Weights of a small audio frame classifier: log mel input, 2600 steps.
Rows from block 2 of a small audio frame classifier, named by matrix and row number. Each number is 128 + 24 x the weight over its row's rms, rounded and kept within 0 to 255. All counts start at 0. Numbers have three digits each. After the name is the row's rms in percent of the matrix's.
After each channel's rows are labels from the 100 clips, of 14976, where the channel reaches its highest value: "peak on" is the class under the peak. Only what is clearly more common there than usual is listed. The data: synthesized solo parts of chorales (CocoChorales). In brackets: how many of the 100, against the usual share in percent.
# conv: width-3 conv, stride 2 (model.blocks.2.conv.weight, 432x288x3, standardized in use, each kernel summed), inputs 144-215

conv.320 099:111105148114098080110118089125174113093161127123112123110128137061104127122121166149128131116120089137143140116120155132117114149145149127138096114102134107154097099117147144094115127109125130145101185115112108168124
peak on: silence (68 vs 12.2); A3 (27 vs 2.6)

conv.393 074:125133119104054111104070106098081130116124101129078136118104131091130104171151119155108116147112145096110127120094094104098113145147101141093083096092139104097126105103112177101092094116131153108091108082126102119097
peak on: silence (100 vs 12.2)

conv.7 104:158164141113133131146149147163147140138141148111155073153162113117177155125122110143152094117135081144084139107140164120128147160111168139097104139141106128163125132133131134122134131109135137116075166134143105131121
peak on: A#3 (58 vs 3); D#4 (42 vs 4.3)

conv.297 097:116166135097120131153165123146165128136151120099108137132172138100188140118127130121181128112157116147111134118154138096120111162142141150148148096193159125148108151170138124107132148169121125155120174145144162108094
peak on: A#3 (99 vs 3)

conv.387 107:140149119144126154165145131144118170124120139146130127116149135162165140164143153122142156130124166137150132128157154142141135169110138114158163135104146142140114160114124176159167110045146145131144192164137107111124
peak on: A#3 (100 vs 3)

conv.314 098:107150161146132119142111088151145132109112120149104129133131144112122167144110151142118158142140152185129148108081144093139111161153151161135095129119134141158122062116149144124084134113119125172095126111079141148106
peak on: silence (100 vs 12.2)

conv.337 096:134163157144109102160146117166115158108128143140151123130134123103152127140117163142149168117122121126130141097125148113113133137127138127124138123110117122148147124103137134144148130097118153113059196140097112112097
peak on: A#3 (57 vs 3); A3 (40 vs 2.6)

conv.64 091:135114150124093084143081126125135129147116103090157119094147116113109109156160081142094127121115068066118115145099082118121132128147115116097137135155149134098100108095108148177149150097137165124123121127142136123108
peak on: silence (100 vs 12.2)

conv.408 086:147117169157175143137133174159151125114126157096168156151116110173148124165168116118134145172130131161158121150117115174159145100133134112136158161130096149140135149109179123144125135132150148131174167150139123134145
peak on: silence (100 vs 12.2)

conv.416 091:115118096118098084130114127114103097121112107106099140093139074127114115182120120133100113134130130107113136115105121115096101132136078099057134125136135109122128085113093093119097132105115115067141148103098205127152
peak on: silence (100 vs 12.2)

conv.152 096:109089170123111141120161134122150159157180123125140116095133147127114139152150152159139073127110090152116153146080129138142139130096120160122124127137088126103122147096201178137150146127121143162110115128118124159145
peak on: silence (69 vs 12.2); A5 (29 vs 0.8)

conv.51 110:107145147119111118155140087137108141128113119129109111085148134119129148109103172127139116085153122133139139134156117107122097144126078139119138120166135136089111138181131148101090137114140120103138192168126146129115
peak on: A#3 (66 vs 3); A3 (34 vs 2.6)

conv.253 104:126125114103131140132166064103146120140083118152095126120175100124176137114138144123161115128135118120147152141154122111151149123140141123154157135164136136144106175185117126095112125176131113157148154156129144128135
peak on: A#3 (76 vs 3)

conv.92 084:121145137141132157161113098115124101110130124131142147133135118167142127160149130156110138145129159151142108146131142148139111120165158132090133153148129140143156143127105138138126145135130147117120153144134131105119
peak on: silence (100 vs 12.2)

conv.168 102:141151112143096122108122101116100169132108104120104122069136143089121110114098117128116133123104136079146130126135174123111138176122076061114120104116128108128119122107147150128126130131113132162136201175083118144129
peak on: A#3 (45 vs 3); A3 (39 vs 2.6)

conv.13 090:135142128177125116149072090093128099121075113135081110131120142155143121140129162125138143129103123146131162118144127106128097091155128138102130151128113132124127140136124145105117123150134181190137151114136133111138
peak on: silence (100 vs 12.2)

conv.431 110:138069152140206124082137150155134121143084134130164169141159115149160115141176142138151171169142149142157106142129139180144152106153138095164170143109114127141125135114141131153137135084136141163173152136137099157147
peak on: silence (100 vs 12.2)

conv.311 104:117128143115062111118123148126135114131161133073092110055152156053122096135115124108127154109101115157121124126116159080128116144172117128141121100154136094139126108149147118103144099152112122139115175150102090141133
peak on: silence (100 vs 12.2)

conv.263 094:122145185145142140129104079170159128114137163144090144121117117128118169163158124168119125147138123145092136125127138142141121150160133165143105130159090159134127115120178136125105132123139142144100123112137113169135
peak on: silence (100 vs 12.2)

conv.290 106:144163103147126123158157107107134126141127149088096117122166135135167080119127135107145138104139130164150155120158126133123125129139165152129135126134125185172136166150130162100092107138122126129106150163116096123123
peak on: A#3 (100 vs 3)

conv.16 101:116097133133155127176148108125118127168135128131157120127109087080129132181164150140116135174135134134126154099122091129082134135185130140158124150137151094115141135151127141167132113135093133131138143130164130145161
peak on: silence (99 vs 12.2)

conv.385 072:116146127151143137165119121129102137113094112091088076131087101099118122218162125140117138181133147134124161119089126099115134104182105112114134135101131118120116116115110143124118110124089116106135109110128145098114
peak on: silence (100 vs 12.2)

conv.196 099:108129111135131130146116132104121126116154114096110116155106096150120148181166108132088122162102162134120136113101104111117133118160094096085131142106153140116136106124090116131148107089164139096122140124109125133109
peak on: silence (100 vs 12.2)

conv.74 101:148140119152127102159159124133110149128099145121132166123170108173134103169171120145140128134140139114153115136126138173130145130142116082116153175121136116112142133131129159154142131110121127110171202182152158154102
peak on: silence (100 vs 12.2)

conv.151 070:082124121148097117145112093116099088126084122111081128096143108136136093167128158131121131121110128143120143110121118096122115124174137125098136118121126093100132106140099128091076086131120124102118164094107159116113
peak on: silence (100 vs 12.2)

conv.139 103:144154124123120131162137088097113149110105121121105123142095108175133116180183144146110134167108167149125135127108139128152131122160119112096139144100104124145135105106102126145114103106124136095115149125086163126109
peak on: silence (100 vs 12.2)

conv.232 090:122151118153155141131090090125164120171156136106162121141134176124113131109113158109124157125149135173135148149122105123122118099127153186109121104141119167162159120135157170101115112136147119142162095116120075173161
peak on: B3 (63 vs 2.9); F#5 (33 vs 2.6)

conv.354 093:093143131149124124145133110133126110127116095123108180151105119129133158118112137163134148161140171116159159118113086095117158105133144129137127136141143131140159109125134143122112075144132106123136116151126160160150
peak on: silence (100 vs 12.2)

conv.414 085:173115128141129137132133121150117165130167113163123125138143145172154122166182109143135107162128124113103112132106111147168127111141129150117127149139115130138132132115158146124124145118141141163128127140135159167129
peak on: silence (100 vs 12.2)

conv.112 087:113137078114141144146098082100099119117096124086123134098116145111133111168152120141089119156140131151146142088111130103115126108162127114100142126149128123117170105149120152121096134142136107132143151088141108143136
peak on: silence (100 vs 12.2)

conv.234 100:165135141153116135174186142121149186145150133111103155161157107156155134174182106173166108153160128124116131136144098136124174124138143133143142146132171126152126136168148151167181118147174111158139167159159147159162
peak on: silence (98 vs 12.2)

conv.190 093:135129143119116114141126120115117124150093142112128124093140109138146148202172127111152115155127093116115130118122133110138162125154127085122134146170108130101101157155131114116129165127146158141111179173105161126109
peak on: silence (100 vs 12.2)

conv.388 058:087113131132111129095114116118108093123088086087132154095120136095088103205123138125107133120148117149113159097106093119107110113142123150126120099099114124088135091118137163102084107083113127126135128089095130131143
peak on: silence (100 vs 12.2)

conv.135 094:140165146127122146164162140151098170117120158175124094118130127163147171159109119130148097095131144114112135101130141118156160177131132089151124132125139143127105155128119151142158119091163119131150169180144130103125
peak on: A#3 (100 vs 3)

conv.260 096:155141098147125150128148150147121151141102096169092162150132140083154111128134152158123113162111160116124159108145116099113131108106093114125128103130142099158118109129136132136123125173093084148160101104119187147148
peak on: silence (100 vs 12.2)

conv.54 093:141123119132093111124128153137112148136152116130105092095131130146105102204174129148145094133109098133107111147089130134127154129137100119113114144132092116113129126127162119145146123108133147129125126132137155111123
peak on: silence (100 vs 12.2)

conv.251 100:117089124115077092156114145074114128188149106092162139088139151120116099162163135145146115127094124101107085147114114115093154086124125146138128112142150099105149134133144129107136148175089147124105103136127122101107
peak on: silence (98 vs 12.2)

conv.261 099:178148163144107114148151100175138183124114147103089137133158120136129143165179125154168137148139120145132131128134132146139160140157111117131136134160108140135145131125156135162133143105135131120129197154138155143101
peak on: silence (97 vs 12.2)

conv.130 092:110157145143103152132121107149156123114080148129088103111140126128131123149128142127120123144149102160126130130096132111152113135151156105124107126128108165159133095113133116127057112106111118094119130126083141117105
peak on: silence (100 vs 12.2)

conv.188 092:134140121182129147187139161123077132119139156110114156136118102157123122181144110126125153138138160121170147110095093116131174116125142128117134135080162127142141138166094144175141131138168132114109143151143106116126
peak on: silence (79 vs 12.2)

conv.161 097:144119177144127140136139145164130131147101135123130132104149108168156115156160137147165136126130114128125106123145166123129141161145124083120152156131087134118148138129115125154125135109110155092086163170150142096064
peak on: silence (100 vs 12.2)

conv.36 104:145092106104103089131065108118102126115126127149129129130129124127115079135129132123106072125106079122062114129120088126125110072158087139095117087141161117100120061134111093135137100053130105112144149087105184180130
peak on: silence (62 vs 12.2); F3 (37 vs 1)

conv.291 099:107133099107140129123109153100119114165150116100173126065160168101125128158144129134107112142103121124124093125127144094101128131151127137111133130179114080098162127147176150087113143175110148143140149111136120125108
peak on: silence (100 vs 12.2)

conv.350 083:107154167143149151152103106129173115122114125090122144104132133137097133192141156127130126166141137138133129094132114098115113131173146140088123097144148137124121122144121113150112101125117133105130170120107153128144
peak on: silence (100 vs 12.2)

conv.99 095:128163126163152154145108153125141137155125116099145074099107135153123093181140113113099098123143105155156105122113106101121125108147114138137126143139104120105136129163135139139133122139111108122165080146136121103124
peak on: silence (100 vs 12.2)