config = dict(
    hop_length=160,
    spec_augment=False,
    widths=[192, 288, 432],
    rnn_width=256,
    rnn_layers=6,
    lr=0.0019,
    weight_decay=0.1,
)
Rows from block 2 of a small audio frame classifier, named by matrix and row number. Each number is 128 + 32 x the weight over its row's rms, rounded and kept within 0 to 255. All counts start at 0. Numbers have three digits each.
After each channel's rows are labels from the 100 clips, of 14976, where the channel reaches its highest value: "responds to" is what is common among them; "lies over" is the class under the peak. Only what is clearly more common there than usual is listed. The data: synthesized solo parts of chorales (CocoChorales).
# conv: width-3 conv, stride 2 (model.blocks.2.conv.weight, 432x288x3, standardized in use, each kernel summed), inputs 0-71

conv.19:121172115151144171121122106092169097148139133127114171124103177167249175075126148109086066161131117164088145088129157135151147160093080128123146090115108144096136155113181141150080134129167165211079118132127137143127
responds to: note G3; note F3; double bass
lies over: G3

conv.351:096095086124081139063116077155085122088171112059099137184102075127227148106100095078099096122068072080123146115132090104148126117120106107127209131084163132118135112103170107096094091095099091170098147079148161184119
responds to: note F#3; tuba; note B2; note E3
lies over: F#3; A#4

conv.129:106163088116086137144119124184149167141134115126135118141160126130121134178139117181124166141157107139175159174087113148102129150120179225139124147138156127166144103140108167131150139076115143111114149141137137132146
responds to: note B4; horn; note D5; note C#5
lies over: B4

conv.32:210132139071137160141102132123141109112101109112137175107141150147140143135124142157151110109062123145125147114120144134136140146146112120145152157206121104083116125123105244083098197133135146106141120090133102127129
responds to: note B3; cello; note F#5
lies over: B3; F#5

conv.329:162140118045149134156168151089119128114097050154152094150187089187125186190132136147132112131154128156073122172080083158161052159140127101146121099147143096129135131164123155185184114155149109125111148109084149154133
responds to: note C5; note D5; flute
lies over: C5

conv.144:159172114090101126133143095193150182074114128140132078136165169119150095129112165110144149143148141153167135102073176096157085139167067106124116106225155097147154164166128184131162134158140164217137113091154133051197
responds to: cello; note D#3; note F#3
lies over: silence

conv.46:135130149148095093153119152090087097155162131120145166216102121079156126110140128136135083090146133100049084112153131120139150095095123144119183149137094143100115108083186091144124150074122156135124092142155147183079
responds to: note F#3; note G#3; bassoon; note B2
lies over: F#3

conv.218:140160103128169178124123147132121204110126083156177168168089171155135118114103136112156148126125144120121130176088124116138141195144134107160121190130089169087110107096128156157122146117153152124123177124072085120101
responds to: note G#3; note C#3; cello
lies over: G#3

conv.111:093099071115090156102144091135153086138114161123066124085120126174160185094124144118099062142107127111100193077107101166090098104084108134150092168136123127160145165099086113133126127106111189192081120068085106082131
responds to: note D3; bassoon; note A3; note G3
lies over: D3

conv.125:134140144151114133143081132132157193086065142147111061125116173168030103170122167112092191133119176129193157214147151127108167107135127157114105160131112066148120130228130152073160148144138152115174122128105176090202
responds to: note A3; tuba; note G3
lies over: A3

conv.151:140179128082120114102090093097091153083075080102076103092104169083066080091099152100063162117136111086166108088165181097144076146116091095101104093120111077107136104147147148119144117111128086126123101085168122129144
responds to: cello; note D#3
lies over: silence

conv.179:150182107125115119113114090121126103108107119090124146153095160164170131082063165150145061110072140134098128120102175115096162137122104116173135159180147133108125106145132186100118152090151139159110126073121130128122
responds to: note B3; cello; note F#3; note E3
lies over: B3

conv.110:083159127124126158155147138142165101132113105112117129123193138174113139184175221146160098202203177213102149143094101108113092076102130116101152191136168101187104116190193093137125143160120151139148163136109195125170
responds to: note A3; tuba; note E3; note F3
lies over: A3

conv.135:108109090124174092097115094139140079097151129185124130155125129131131157119077175132175112112085113108124124167137074175156133189145119140129149109130167179119178138131072127138177145124156141126143137109118191183173
responds to: note A#3; note D#3; tuba; note F3
lies over: A#3

conv.176:221097136106189164140174141159124176174093139113201076128118094137146092077169111173122137172083112169144163153098094097160124144155149156109088121176138102124154145119103237124137139164122156178159144148139107119116
responds to: note B3; cello; note F#3; note E3
lies over: B3

conv.315:156100158116128137186146234107155196231101143141136100106092105104069050105194143191137186126147150127157133143148135168098126083127187171095087131135091072093109108111114116124123099106108136101193143204131137172140
responds to: note B4; note E3; note C#5; cello
lies over: B4; E3

conv.251:101197130197148137197146155111147113098103116144111131131156191128155206151132132104092176136173180175106105127124170120140153116105062151108149088102169157139097111189235123142096095163170103139110142121103150144149
responds to: cello; note C#3; note G#3; note C4
lies over: silence

conv.114:142141117136079116135098094172147155078115090118132077106133146164070136196089103150057120153127110187153168167136160145111127172081158138117122170161122129154149182196134123071173090149102152151165124126089204120145
responds to: note A4; note G#4; note D5; note G4
lies over: A4

conv.57:102149087155147185126050091072133066130156102076107185131109116137160152103067102115125096202110106160143133092085118074170154112144124096109147095169087109115074157119159111148078081141135173188140111143144137153150
responds to: note D3; note A3; note G3; bassoon
lies over: D3

conv.230:120078106106120082160162165113120189177098132094194083152114126148133090093085144144128137147074165175153081129079124154145191089143162127168129163127118121113097179095095174122130147175102132131182113138084144133147
responds to: note E4; note C#4; note D#4; note F#4
lies over: E4

conv.345:139173136178135144150083120149118104074142128073117162164095182141173200115121166110147153108137145136137105111140162106145151111105120127149165171152147167128129083151178115180117147108146132158105129110145157130100
responds to: note G4; viola; note C5; note F4
lies over: G4

conv.40:140123116076117127153175186145120178171140094117173110107112133175088124190100107151135160102157123138177110165148106101095095099095106197120109117145176084096141130180109149189176099133101148125130173154127119070140
responds to: note B4; note D5; note C#5; note C5
lies over: B4

conv.384:170134135114117143104147122133121159131183105129172088153091105172096109139111108202205099144106151128158137134148149149160146123097167153168177129197103091118183168148111151107189171158096165104162117071164205149193
responds to: note A4; note D5; note A#5; note C#5
lies over: A4; A#5

conv.333:212119120125132145105117114134088115137129140076124161114118156162133161117134160145090094127117143121085168126125192175116141125172148111149110204170107147135102153111072167180087156107162170159092134146138072141111
responds to: note E5; trumpet; note F#5; note D5
lies over: E5

conv.94:136144084109149080143161158117116115152172095144107197152179150125115140155086186146146108078175096130133091171090166100077147145142145198153163066161180148102121092165115118197176146094162173129145123143137151151149
responds to: cello; note A#3; note G#3; note D#3
lies over: silence

conv.175:111136079169109117090110096115069106123136070090117112198113120135148113142116102118186163108121075095132099155078109076141102150140167153086165089106104141094114080128146094224169151080109142146096150132110146126108
responds to: note D4; note D#4; viola; note G4
lies over: D4; G4

conv.1:100113112143069076071105077187062068065180105040067152125076107081130134038104140106143064095097087088102106043147114070069146111120069141131173165096199223112121063065148110147055104095109046119113169131171133107104
responds to: note A#3; note F3; note G#3; bassoon
lies over: A#3

conv.95:166122120119061108169141108136112124147099155071137118165160143136103110094119151171162143150162118176160146114126134074127128129144135116164149109214173093157181108137129132185181161157099140131159136125136130074157
responds to: note B3; note A#3; tuba; instrument: cello
lies over: B3

conv.382:148088145155068102148093139153104171167169184114183130148088092091104114091100124129174163129061180087156102085134116133122183128179166110161117165113123135112153166108080140146127163174137158123167142168165113119127
responds to: note E4; note F#4; note D4; note F4
lies over: E4

conv.82:140102099099099106135164195139135202147116134138211117119124152184095145170105118098158143126127201097141102123114153126142162146169117111186107146111125099105156166157129083174141133146106143067153156136081083102115
responds to: note E4; note F#4; note D#4
lies over: E4

conv.208:210138136095122135156145110122096115081134099124175191080197150145163141120089167142142079163123184198086106107100139114181149111114069105113112104149178105118127166152164140107102156224123103117136128165121135124125
responds to: note D#5; note D5; violin; note F5
lies over: D#5

conv.377:079137112173166166136104142170128142111154133148141121127171162105135133142126162130108167081099079139091126167108105189174185110112147111114184193115123170160086125152109115140127118105170111159158114174074164127112
responds to: note A3
lies over: A3

conv.87:129178111131151214121063130088197141131120127154141122105108136188120153164147195128139087185129084127149218178140080123055104132122147130139145123157042075112144137147102120092121161086143206175141111087116180138142
responds to: note A3; note A#3; cello; tuba
lies over: A3

conv.401:141055082149062119124122114125131158154091095128104102103037142103065107094109106140120206136083103100167127115123121115129103136122184087107095101148134160091125134057120149152130163097108128072141154139133050103115
responds to: note B4; note C#5
lies over: B4

conv.225:095104077130091113216170211120123183142069109167171116119141102146116160147146127154118168178162190211122150127057106146093120129124145156110106103099178133123124124130204104128110139160111114074150168163075081141123
responds to: note E3; note C4; bassoon; instrument: cello
lies over: E3; C4

conv.138:130137111119135128069142061138115112082122133086118074142121119134213112125123188097132098093113095098132160097152148149139102137116113085151140147145085086140170118140168127079087129149157115199104098052109174113180
responds to: note G3; note F3; bassoon; note C4
lies over: G3

conv.417:100144159224115083130132075168140062075142151134098158152105116086066155093132157151159115138128119108123083158135121109094187137132160161080137098137178201163138146169135065144140137150148159107155133133136201128174
responds to: note A#3; note F3; double bass
lies over: A#3

conv.240:125075146116097115122157145193190125158153133181097126087128072116121182071143141113107174103113116126157134099164107151135130146130119134103158140149222208173147155114129150114109102147132121099167148155138157086150
responds to: note C#4; note D#4
lies over: C#4

conv.143:133131107153128106138104121181110202177104160112154062115150121111109099118093097152140167135119119122181104134083133087075152162143190171130109136199163153173169116141119162143134127162125149121162143162142129143169
responds to: note B4; note D5; horn; note C#5
lies over: B4

conv.93:119111094128175168083094082096149065121124140110101104101079119122150132092106032092075117175095102138162123123147108147156166107136119094109134092140117093112141230112154167085151117156116208177138083124135119098164
responds to: note D3; note A3; cello; note G3
lies over: D3

conv.199:114142126152102161186153222147138199155064100141136113128139147178129077142165109163141144164155182202153123127146148112081166081158125139105105152103113120130131111170190084112148075175104092119200108162121124142166
responds to: note E3; note F#3; tuba; note G3
lies over: E3

conv.363:211174102082147175158119131116150145108108051104152124112153140153128116158144185155139110152093103174144177170109089104131101124135133111105136160225123097140118123171077212100144156125128157105137122126137162088142
responds to: note B3; cello; note C#4
lies over: B3

conv.253:131110083070114066119119102159065091056169064110097133115097101101054123135130142091120104067095096088093106134150104146094093122162147127113152131113185131132129060106095104130111096109128031082162183111133168180127
responds to: note A#3; double bass; note C#3
lies over: A#3

conv.335:110141132102130146091116047124111157113110065102073096117134144162165161144131130116114135082107159109149137127142159156168104112109103044063122172102140115133089114135197111106090095135089124178119139111147139135103
responds to: note G3; note C4; cello
lies over: G3

conv.65:127143102138141161139105123152126113056087124192101144136139163120131184180140173100118111068104117100112186157134111141112120205182114163181096188108103144158144077116078087097127148094148122078074131072137125143133
responds to: note C5; note D5; flute
lies over: C5

conv.224:068088112119124067078144092145146076102141131214096147160130104088156135096097159127132135127110098118131115172152082158121072176124146186128154115094242210114123139061135121122139114112140092120150150125148186147130
responds to: note A#3; note G#3; tuba; note F3
lies over: A#3

conv.122:089133098169154128213179187109141142144109150201117162168133173147149127185163171119130152169166150204123139158104127147093162174122147201116096080077151150113128124154168038146140105164129108110160151198093134181125
responds to: note E3; note F#3; tuba; instrument: bassoon
lies over: E3

conv.220:138070148115158133088149087120127139156118138101145093069114102152155110056140096133112133148078131140127150078097100186166130109107120133112020119109099080119115197079069152114079117163078152174151102173102089066101
responds to: note G3; note D#5; note A3
lies over: G3; D#5

conv.390:188154131111122146204134166100150162106083094190110133133177126090130137141152157154163179145157173215156154124160100129143073174169154138125119098158150112125171120125153183085186188128141100127148137140146111166122
responds to: note B3; tuba; note F#3
lies over: B3

conv.101:146152151124115116110191151142136198201132170139186130096171134132105075152121055126144133107163163120153074112134183105122161123138127137143130135148146135155137168164091139171183120154120145123146100161152135119111
responds to: cello; note A#3; note C#3; note D#3
lies over: silence

conv.146:125136142190163151128113121188106131126093179132134106118137154106173176090147140111112093066094090094083156109092133170117175147143103164160105231088144196181125099080084163136109170098175098155129140116100097107138
responds to: note C#4; note C#5
lies over: C#4; C#5

conv.356:161130150057192114154123139096092130156122123116155131114155147103155069098160137108147124126107106164083063142093128118179133131135103138122086126136129111083073183100093170122083165197137096082189107193108117132134
responds to: note D#5; note E5; violin; note F#5
lies over: D#5

conv.140:080071072136108106101156149122128175166105134172165056135114126177163120129083145140140125140102129119155153153070123128114184155121145149160085156099119109108111148145107116172138118102108154173165139139089076107118
responds to: note G3; tuba
lies over: G3

conv.83:148085155121096127122117151064157117155099098105125101105104089159023127164107111126133180172121083129189132097162085107153088108094135126098082095136109052084136126134065148151126096092060146076141118134147111073145
responds to: note B4; note C#5; note D5; horn
lies over: B4

conv.322:099121125128099086085094105158132131096145112150067119157128064049154172124127086130110168122138105080124168090159118130192077155150147132062171174093156167152086110072195150076113108109093099144090138095166125161101
responds to: note F#3; note A#4; tuba; note B2
lies over: F#3; A#4

conv.44:106171090172090083156145139137111118094152111094110156125096126119150201095086136101084121100132136124137093057132122086004147085123101139141167110142195179130133117164167057166101080151146103088113156132131152111148
responds to: note C5
lies over: C5

conv.283:138153123087146096117132108106070129126150077177141106123102192151134174206119152124135067088145098098096129167115157141083129176164115157155135147136133132096075089139075149152117073065120131091104159089146128169094
responds to: note C5; note D5; flute; note F4
lies over: C5; F4

conv.304:114120091141108133151127147167128093101144068112137184149114141141131185130125108146111118167106102099105169143101086081102113149153130159090138129089187174136089104100159107154059106110126104102096201119117123135098
responds to: note C#4; double bass
lies over: C#4

conv.181:099098087130089168093150099172139132100051101115102071093115154172162164132123130120080101132106073101100173098099107133089105145108105136136071149084155144143127120083082116124094120104108132181089168075111099103123
responds to: note C#4; double bass
lies over: C#4

conv.159:100111120104077061150128133120156177085066109095173075091129161103085120123038132140130175141140172100150104106155133084155167117099144077143089164131122121169123141177151127135149121193048174134152092111118125098159
responds to: note E4; note F#4; note G#4; note D#4
lies over: E4

conv.286:157086081131157114090100130166085195138136125140187104163121153122135122116086141091150148100074144091114113172111134144167188150186138053162120220061098141133068175093110136119120144166098121137175126136085132136122
responds to: note E4; note D#4; note B3
lies over: E4

conv.399:114157167161156174180144138117141086141124146095140145129201133167141140203150207133150102160173176188135161152123093100102160083104134146091139157131150111189108125242205071136138125192134149106148134181129184119170
responds to: note A3; tuba; note G3; note D3
lies over: A3

conv.127:082161163141158146142104148091162139100077086117151052095127119161010129171119198136105125139085139084175145168151119109089135106081131148101118154114105123101121126191075131092146108121096138075173101144078230121154
responds to: note A3; tuba; note G3; note D3
lies over: A3

conv.362:124100095105094139110085092128113090081157117096092140091084120160105117155086121090093105190107132123167097124104112101138100102126106104138201108135118105052086143152116119088084100156103129096106169132134176142170
responds to: note A4; note D5; note C5; note B4
lies over: A4

conv.284:061125122131144127097114156147130136126141128121178094130151143140121155139142170070157072109106138092078104167123120126115160084141119086175132198101138172160092124147081109121106111118131127108208107135090186124137
responds to: note A#3; note E4; cello; note D#3
lies over: A#3; E4

conv.252:088156099137113129207125171100136109126126112190086154163126108073168175189159096161115161144201180151114143092095087141113137121104148216090153123124138155140081109109201104118115118137131101117095113160109125188121
responds to: note C5; note D5; flute; note D#5
lies over: C5

conv.187:129075112120104111171149215073149209178084140185098103163109126122072039133167118135115179144139164115161129143136105133080129113124191122135084128128067068057114129115136098125151100125094170116164102186118120168136
responds to: note B4; note E3; note C#5; note D5
lies over: B4; E3

conv.86:088127089164112050119120111094129101128155145143078148200104131055140109061073151132182134126132117115128094120148105113127114109090170144137181063158162190108140145097178115159152152144147194162131118153148153154171
responds to: note D4; note D#4; tuba
lies over: D4

conv.217:104140117140141159182176203136154131150090103158156143094155136158106122163180147108125171138138169197097122127114104143105126023073100150073131160131127158136130100167179109129075081164126147062171120178099155127134
responds to: note E3; cello; double bass
lies over: E3

conv.398:142130094165128097140132139108155106170158109105121106182133072132073162132138119207197143157146142151141168128112093181165125108120205167094114064182103117139153147102094148156177188101104190147129086147106119108133
responds to: note G4; note F4; viola; horn
lies over: G4

conv.24:180136157066124139137158110119153129114116097083118078110113105116145047065139174141146126106119135157117071092158106131149056099102114110119129064144146103098147126071119197120145151154140105155165124098105122090136
responds to: note B3; cello; note G#3; note E3
lies over: B3

conv.27:116130125158141142212194232097202136155147170250123149133112172105120116141188108140111196166138165173166137119155117177109146101111151151132119099104103157065125134155154095105144065191128145081164118212116128172152
responds to: note E3; cello; note A3; note F#3
lies over: E3

conv.204:067131114084085077162188164085079146175071120169136100109204098162111148209135144143111107107180149154098074087114109151099121138145141166133086114096149084135118108151169089138162091120097064069131144138124097184123
responds to: note C5; note D5
lies over: C5

conv.324:100124083119133118119087099167087144096096105113120090133081151155109101142107105090024144127065072102145134141076150056113132145112125137126118162103139106118084104127126147048111122129129087078178152107081110082161
responds to: note C#4; cello; viola
lies over: silence

conv.334:087096126080140155125138118085085096146150132129127151179113113187173125165108171124075096161115077127129155192090079076134127135095077157114147076081067081090076078169167116145087111111114122158126092135091178208114
responds to: note F5; note G5; trumpet; note A5
lies over: F5

conv.245:139123125135134072089144124119066119130172139142171215176104183145132148088068161089123100099101165102105099176115171084104170144160121101175124174138126149120106143164136083156110150130129170114110106109131085168076
responds to: note E5; trumpet; note D5; note F#5
lies over: E5

conv.419:157167124108147192170195207098168150181113110167165127125079134122151089134202062141161130134166146123122138106171129102158108104137126134108137078109093083100154113073168144133144157159120124139152131147145067121135
responds to: note G#3; note C#3; note F#3; tuba
lies over: G#3

conv.2:133126118085045119110147079079144106156151109116121124046157092195157120126067116141092089165148128167126113071128137077096108107109087095108132044141137063082109155155154134143089104152112155161134111137123111147123
responds to: note G3; note C4; note F3; cello
lies over: G3; C4

conv.409:144190143181163162158127130120120122120207144152141134104169174092201152109168123099165123156127125198141123122136139182167154182172131138131141149132135153147159159129137121122170163154135131159174136161176162136117
responds to: note D#5; note E5; flute; note F#5
lies over: D#5

conv.406:177171131120163167134120119179126161151126120118151132149136114111143069130135131144163138110135170133146146122210150119153112171124173116123146133239138118145193137109134216117221165148132150153174124115181075106145
responds to: note E5; cello; flute
lies over: silence; F#5

conv.6:173136186189142111105084113095118147158122125129140151164125164129131176053137114114165126119127117129119141192136180149161184119152153141126112120176107143104119166186121155166150144148113200182114105136127111150116
responds to: note D4; tuba; note E4; note F4
lies over: D4

conv.215:127127091081084117166136177133141131095144107119144082080135130143122162136106182091099113136117164122092089092153132137112192098162106134168150201130173131125121138143134098096136097119136097121178127139115189131161
responds to: note E4; note F#4; note D#4
lies over: E4

conv.133:091106090194146160111078121142209109117135189188139159100097133148152144129104185084126155151082129132153197153138146121089135122101114091152123184102093182149139159134104075093096150118134203172117084125084147096132
responds to: note D3; tuba; note D#3; note E3
lies over: D3; D#3

conv.354:177115119066156156114173134141096193170089082116147017116102163169118153174150074144075148125131058085127142129120175150171053143141111108091097185093136116114116141106100202132157131128131141141158163067164064103104
responds to: cello; note D#3; note F3
lies over: silence

conv.31:137142132165166096130124120133060124079157142176131201178090192103197184066104149088090104047115142131082122178108193126131159184149097183143117156134126165111099097111134114160094154104167117132085125107156098195077
responds to: note F5; note E5; flute
lies over: F5; E5

conv.231:141108118129151092110130087106082056145164122154114158179145154154171160145117162143122099073106161107090142173111156138141134139163169139148119151161136160106118121127161071163108178076117185156085103111111121179101
responds to: note E5; trumpet; note D5; note F#5
lies over: E5

conv.273:148164164108172098112106113125114205137042103085108088085115212104132124107084145128077199126147126109167115122109235105156091155115135116080058107143135090116080086130098160112148094111168084154139125111119059090165
responds to: cello; note D3; note G3
lies over: silence

conv.51:135141137033154138133060097083121116072127040151103105099125128140089138183121205133113115107124110128139132171163107161134106139148132145120153142148122104094100072140130130095154105104131107079148114092145215167130
responds to: note A#3; note G#3; double bass
lies over: A#3; A3

conv.265:122113109152094107101139108229118123104139130189089095142133062133132189099121098107121177117088084114136121142125112134120148174152159202103168155128191210154118121091153140128096119113132072096138168142130145125123
responds to: note C#4; note D#4
lies over: C#4

conv.236:077140118077069141093137097106088159124113139096150075165106099154193121138092122071076092089145148082124123120139127143150174134137084085168157187084074068134137120122186113122118112096070100197105092069119134138098
responds to: note G3; tuba; note G#3; cello
lies over: G3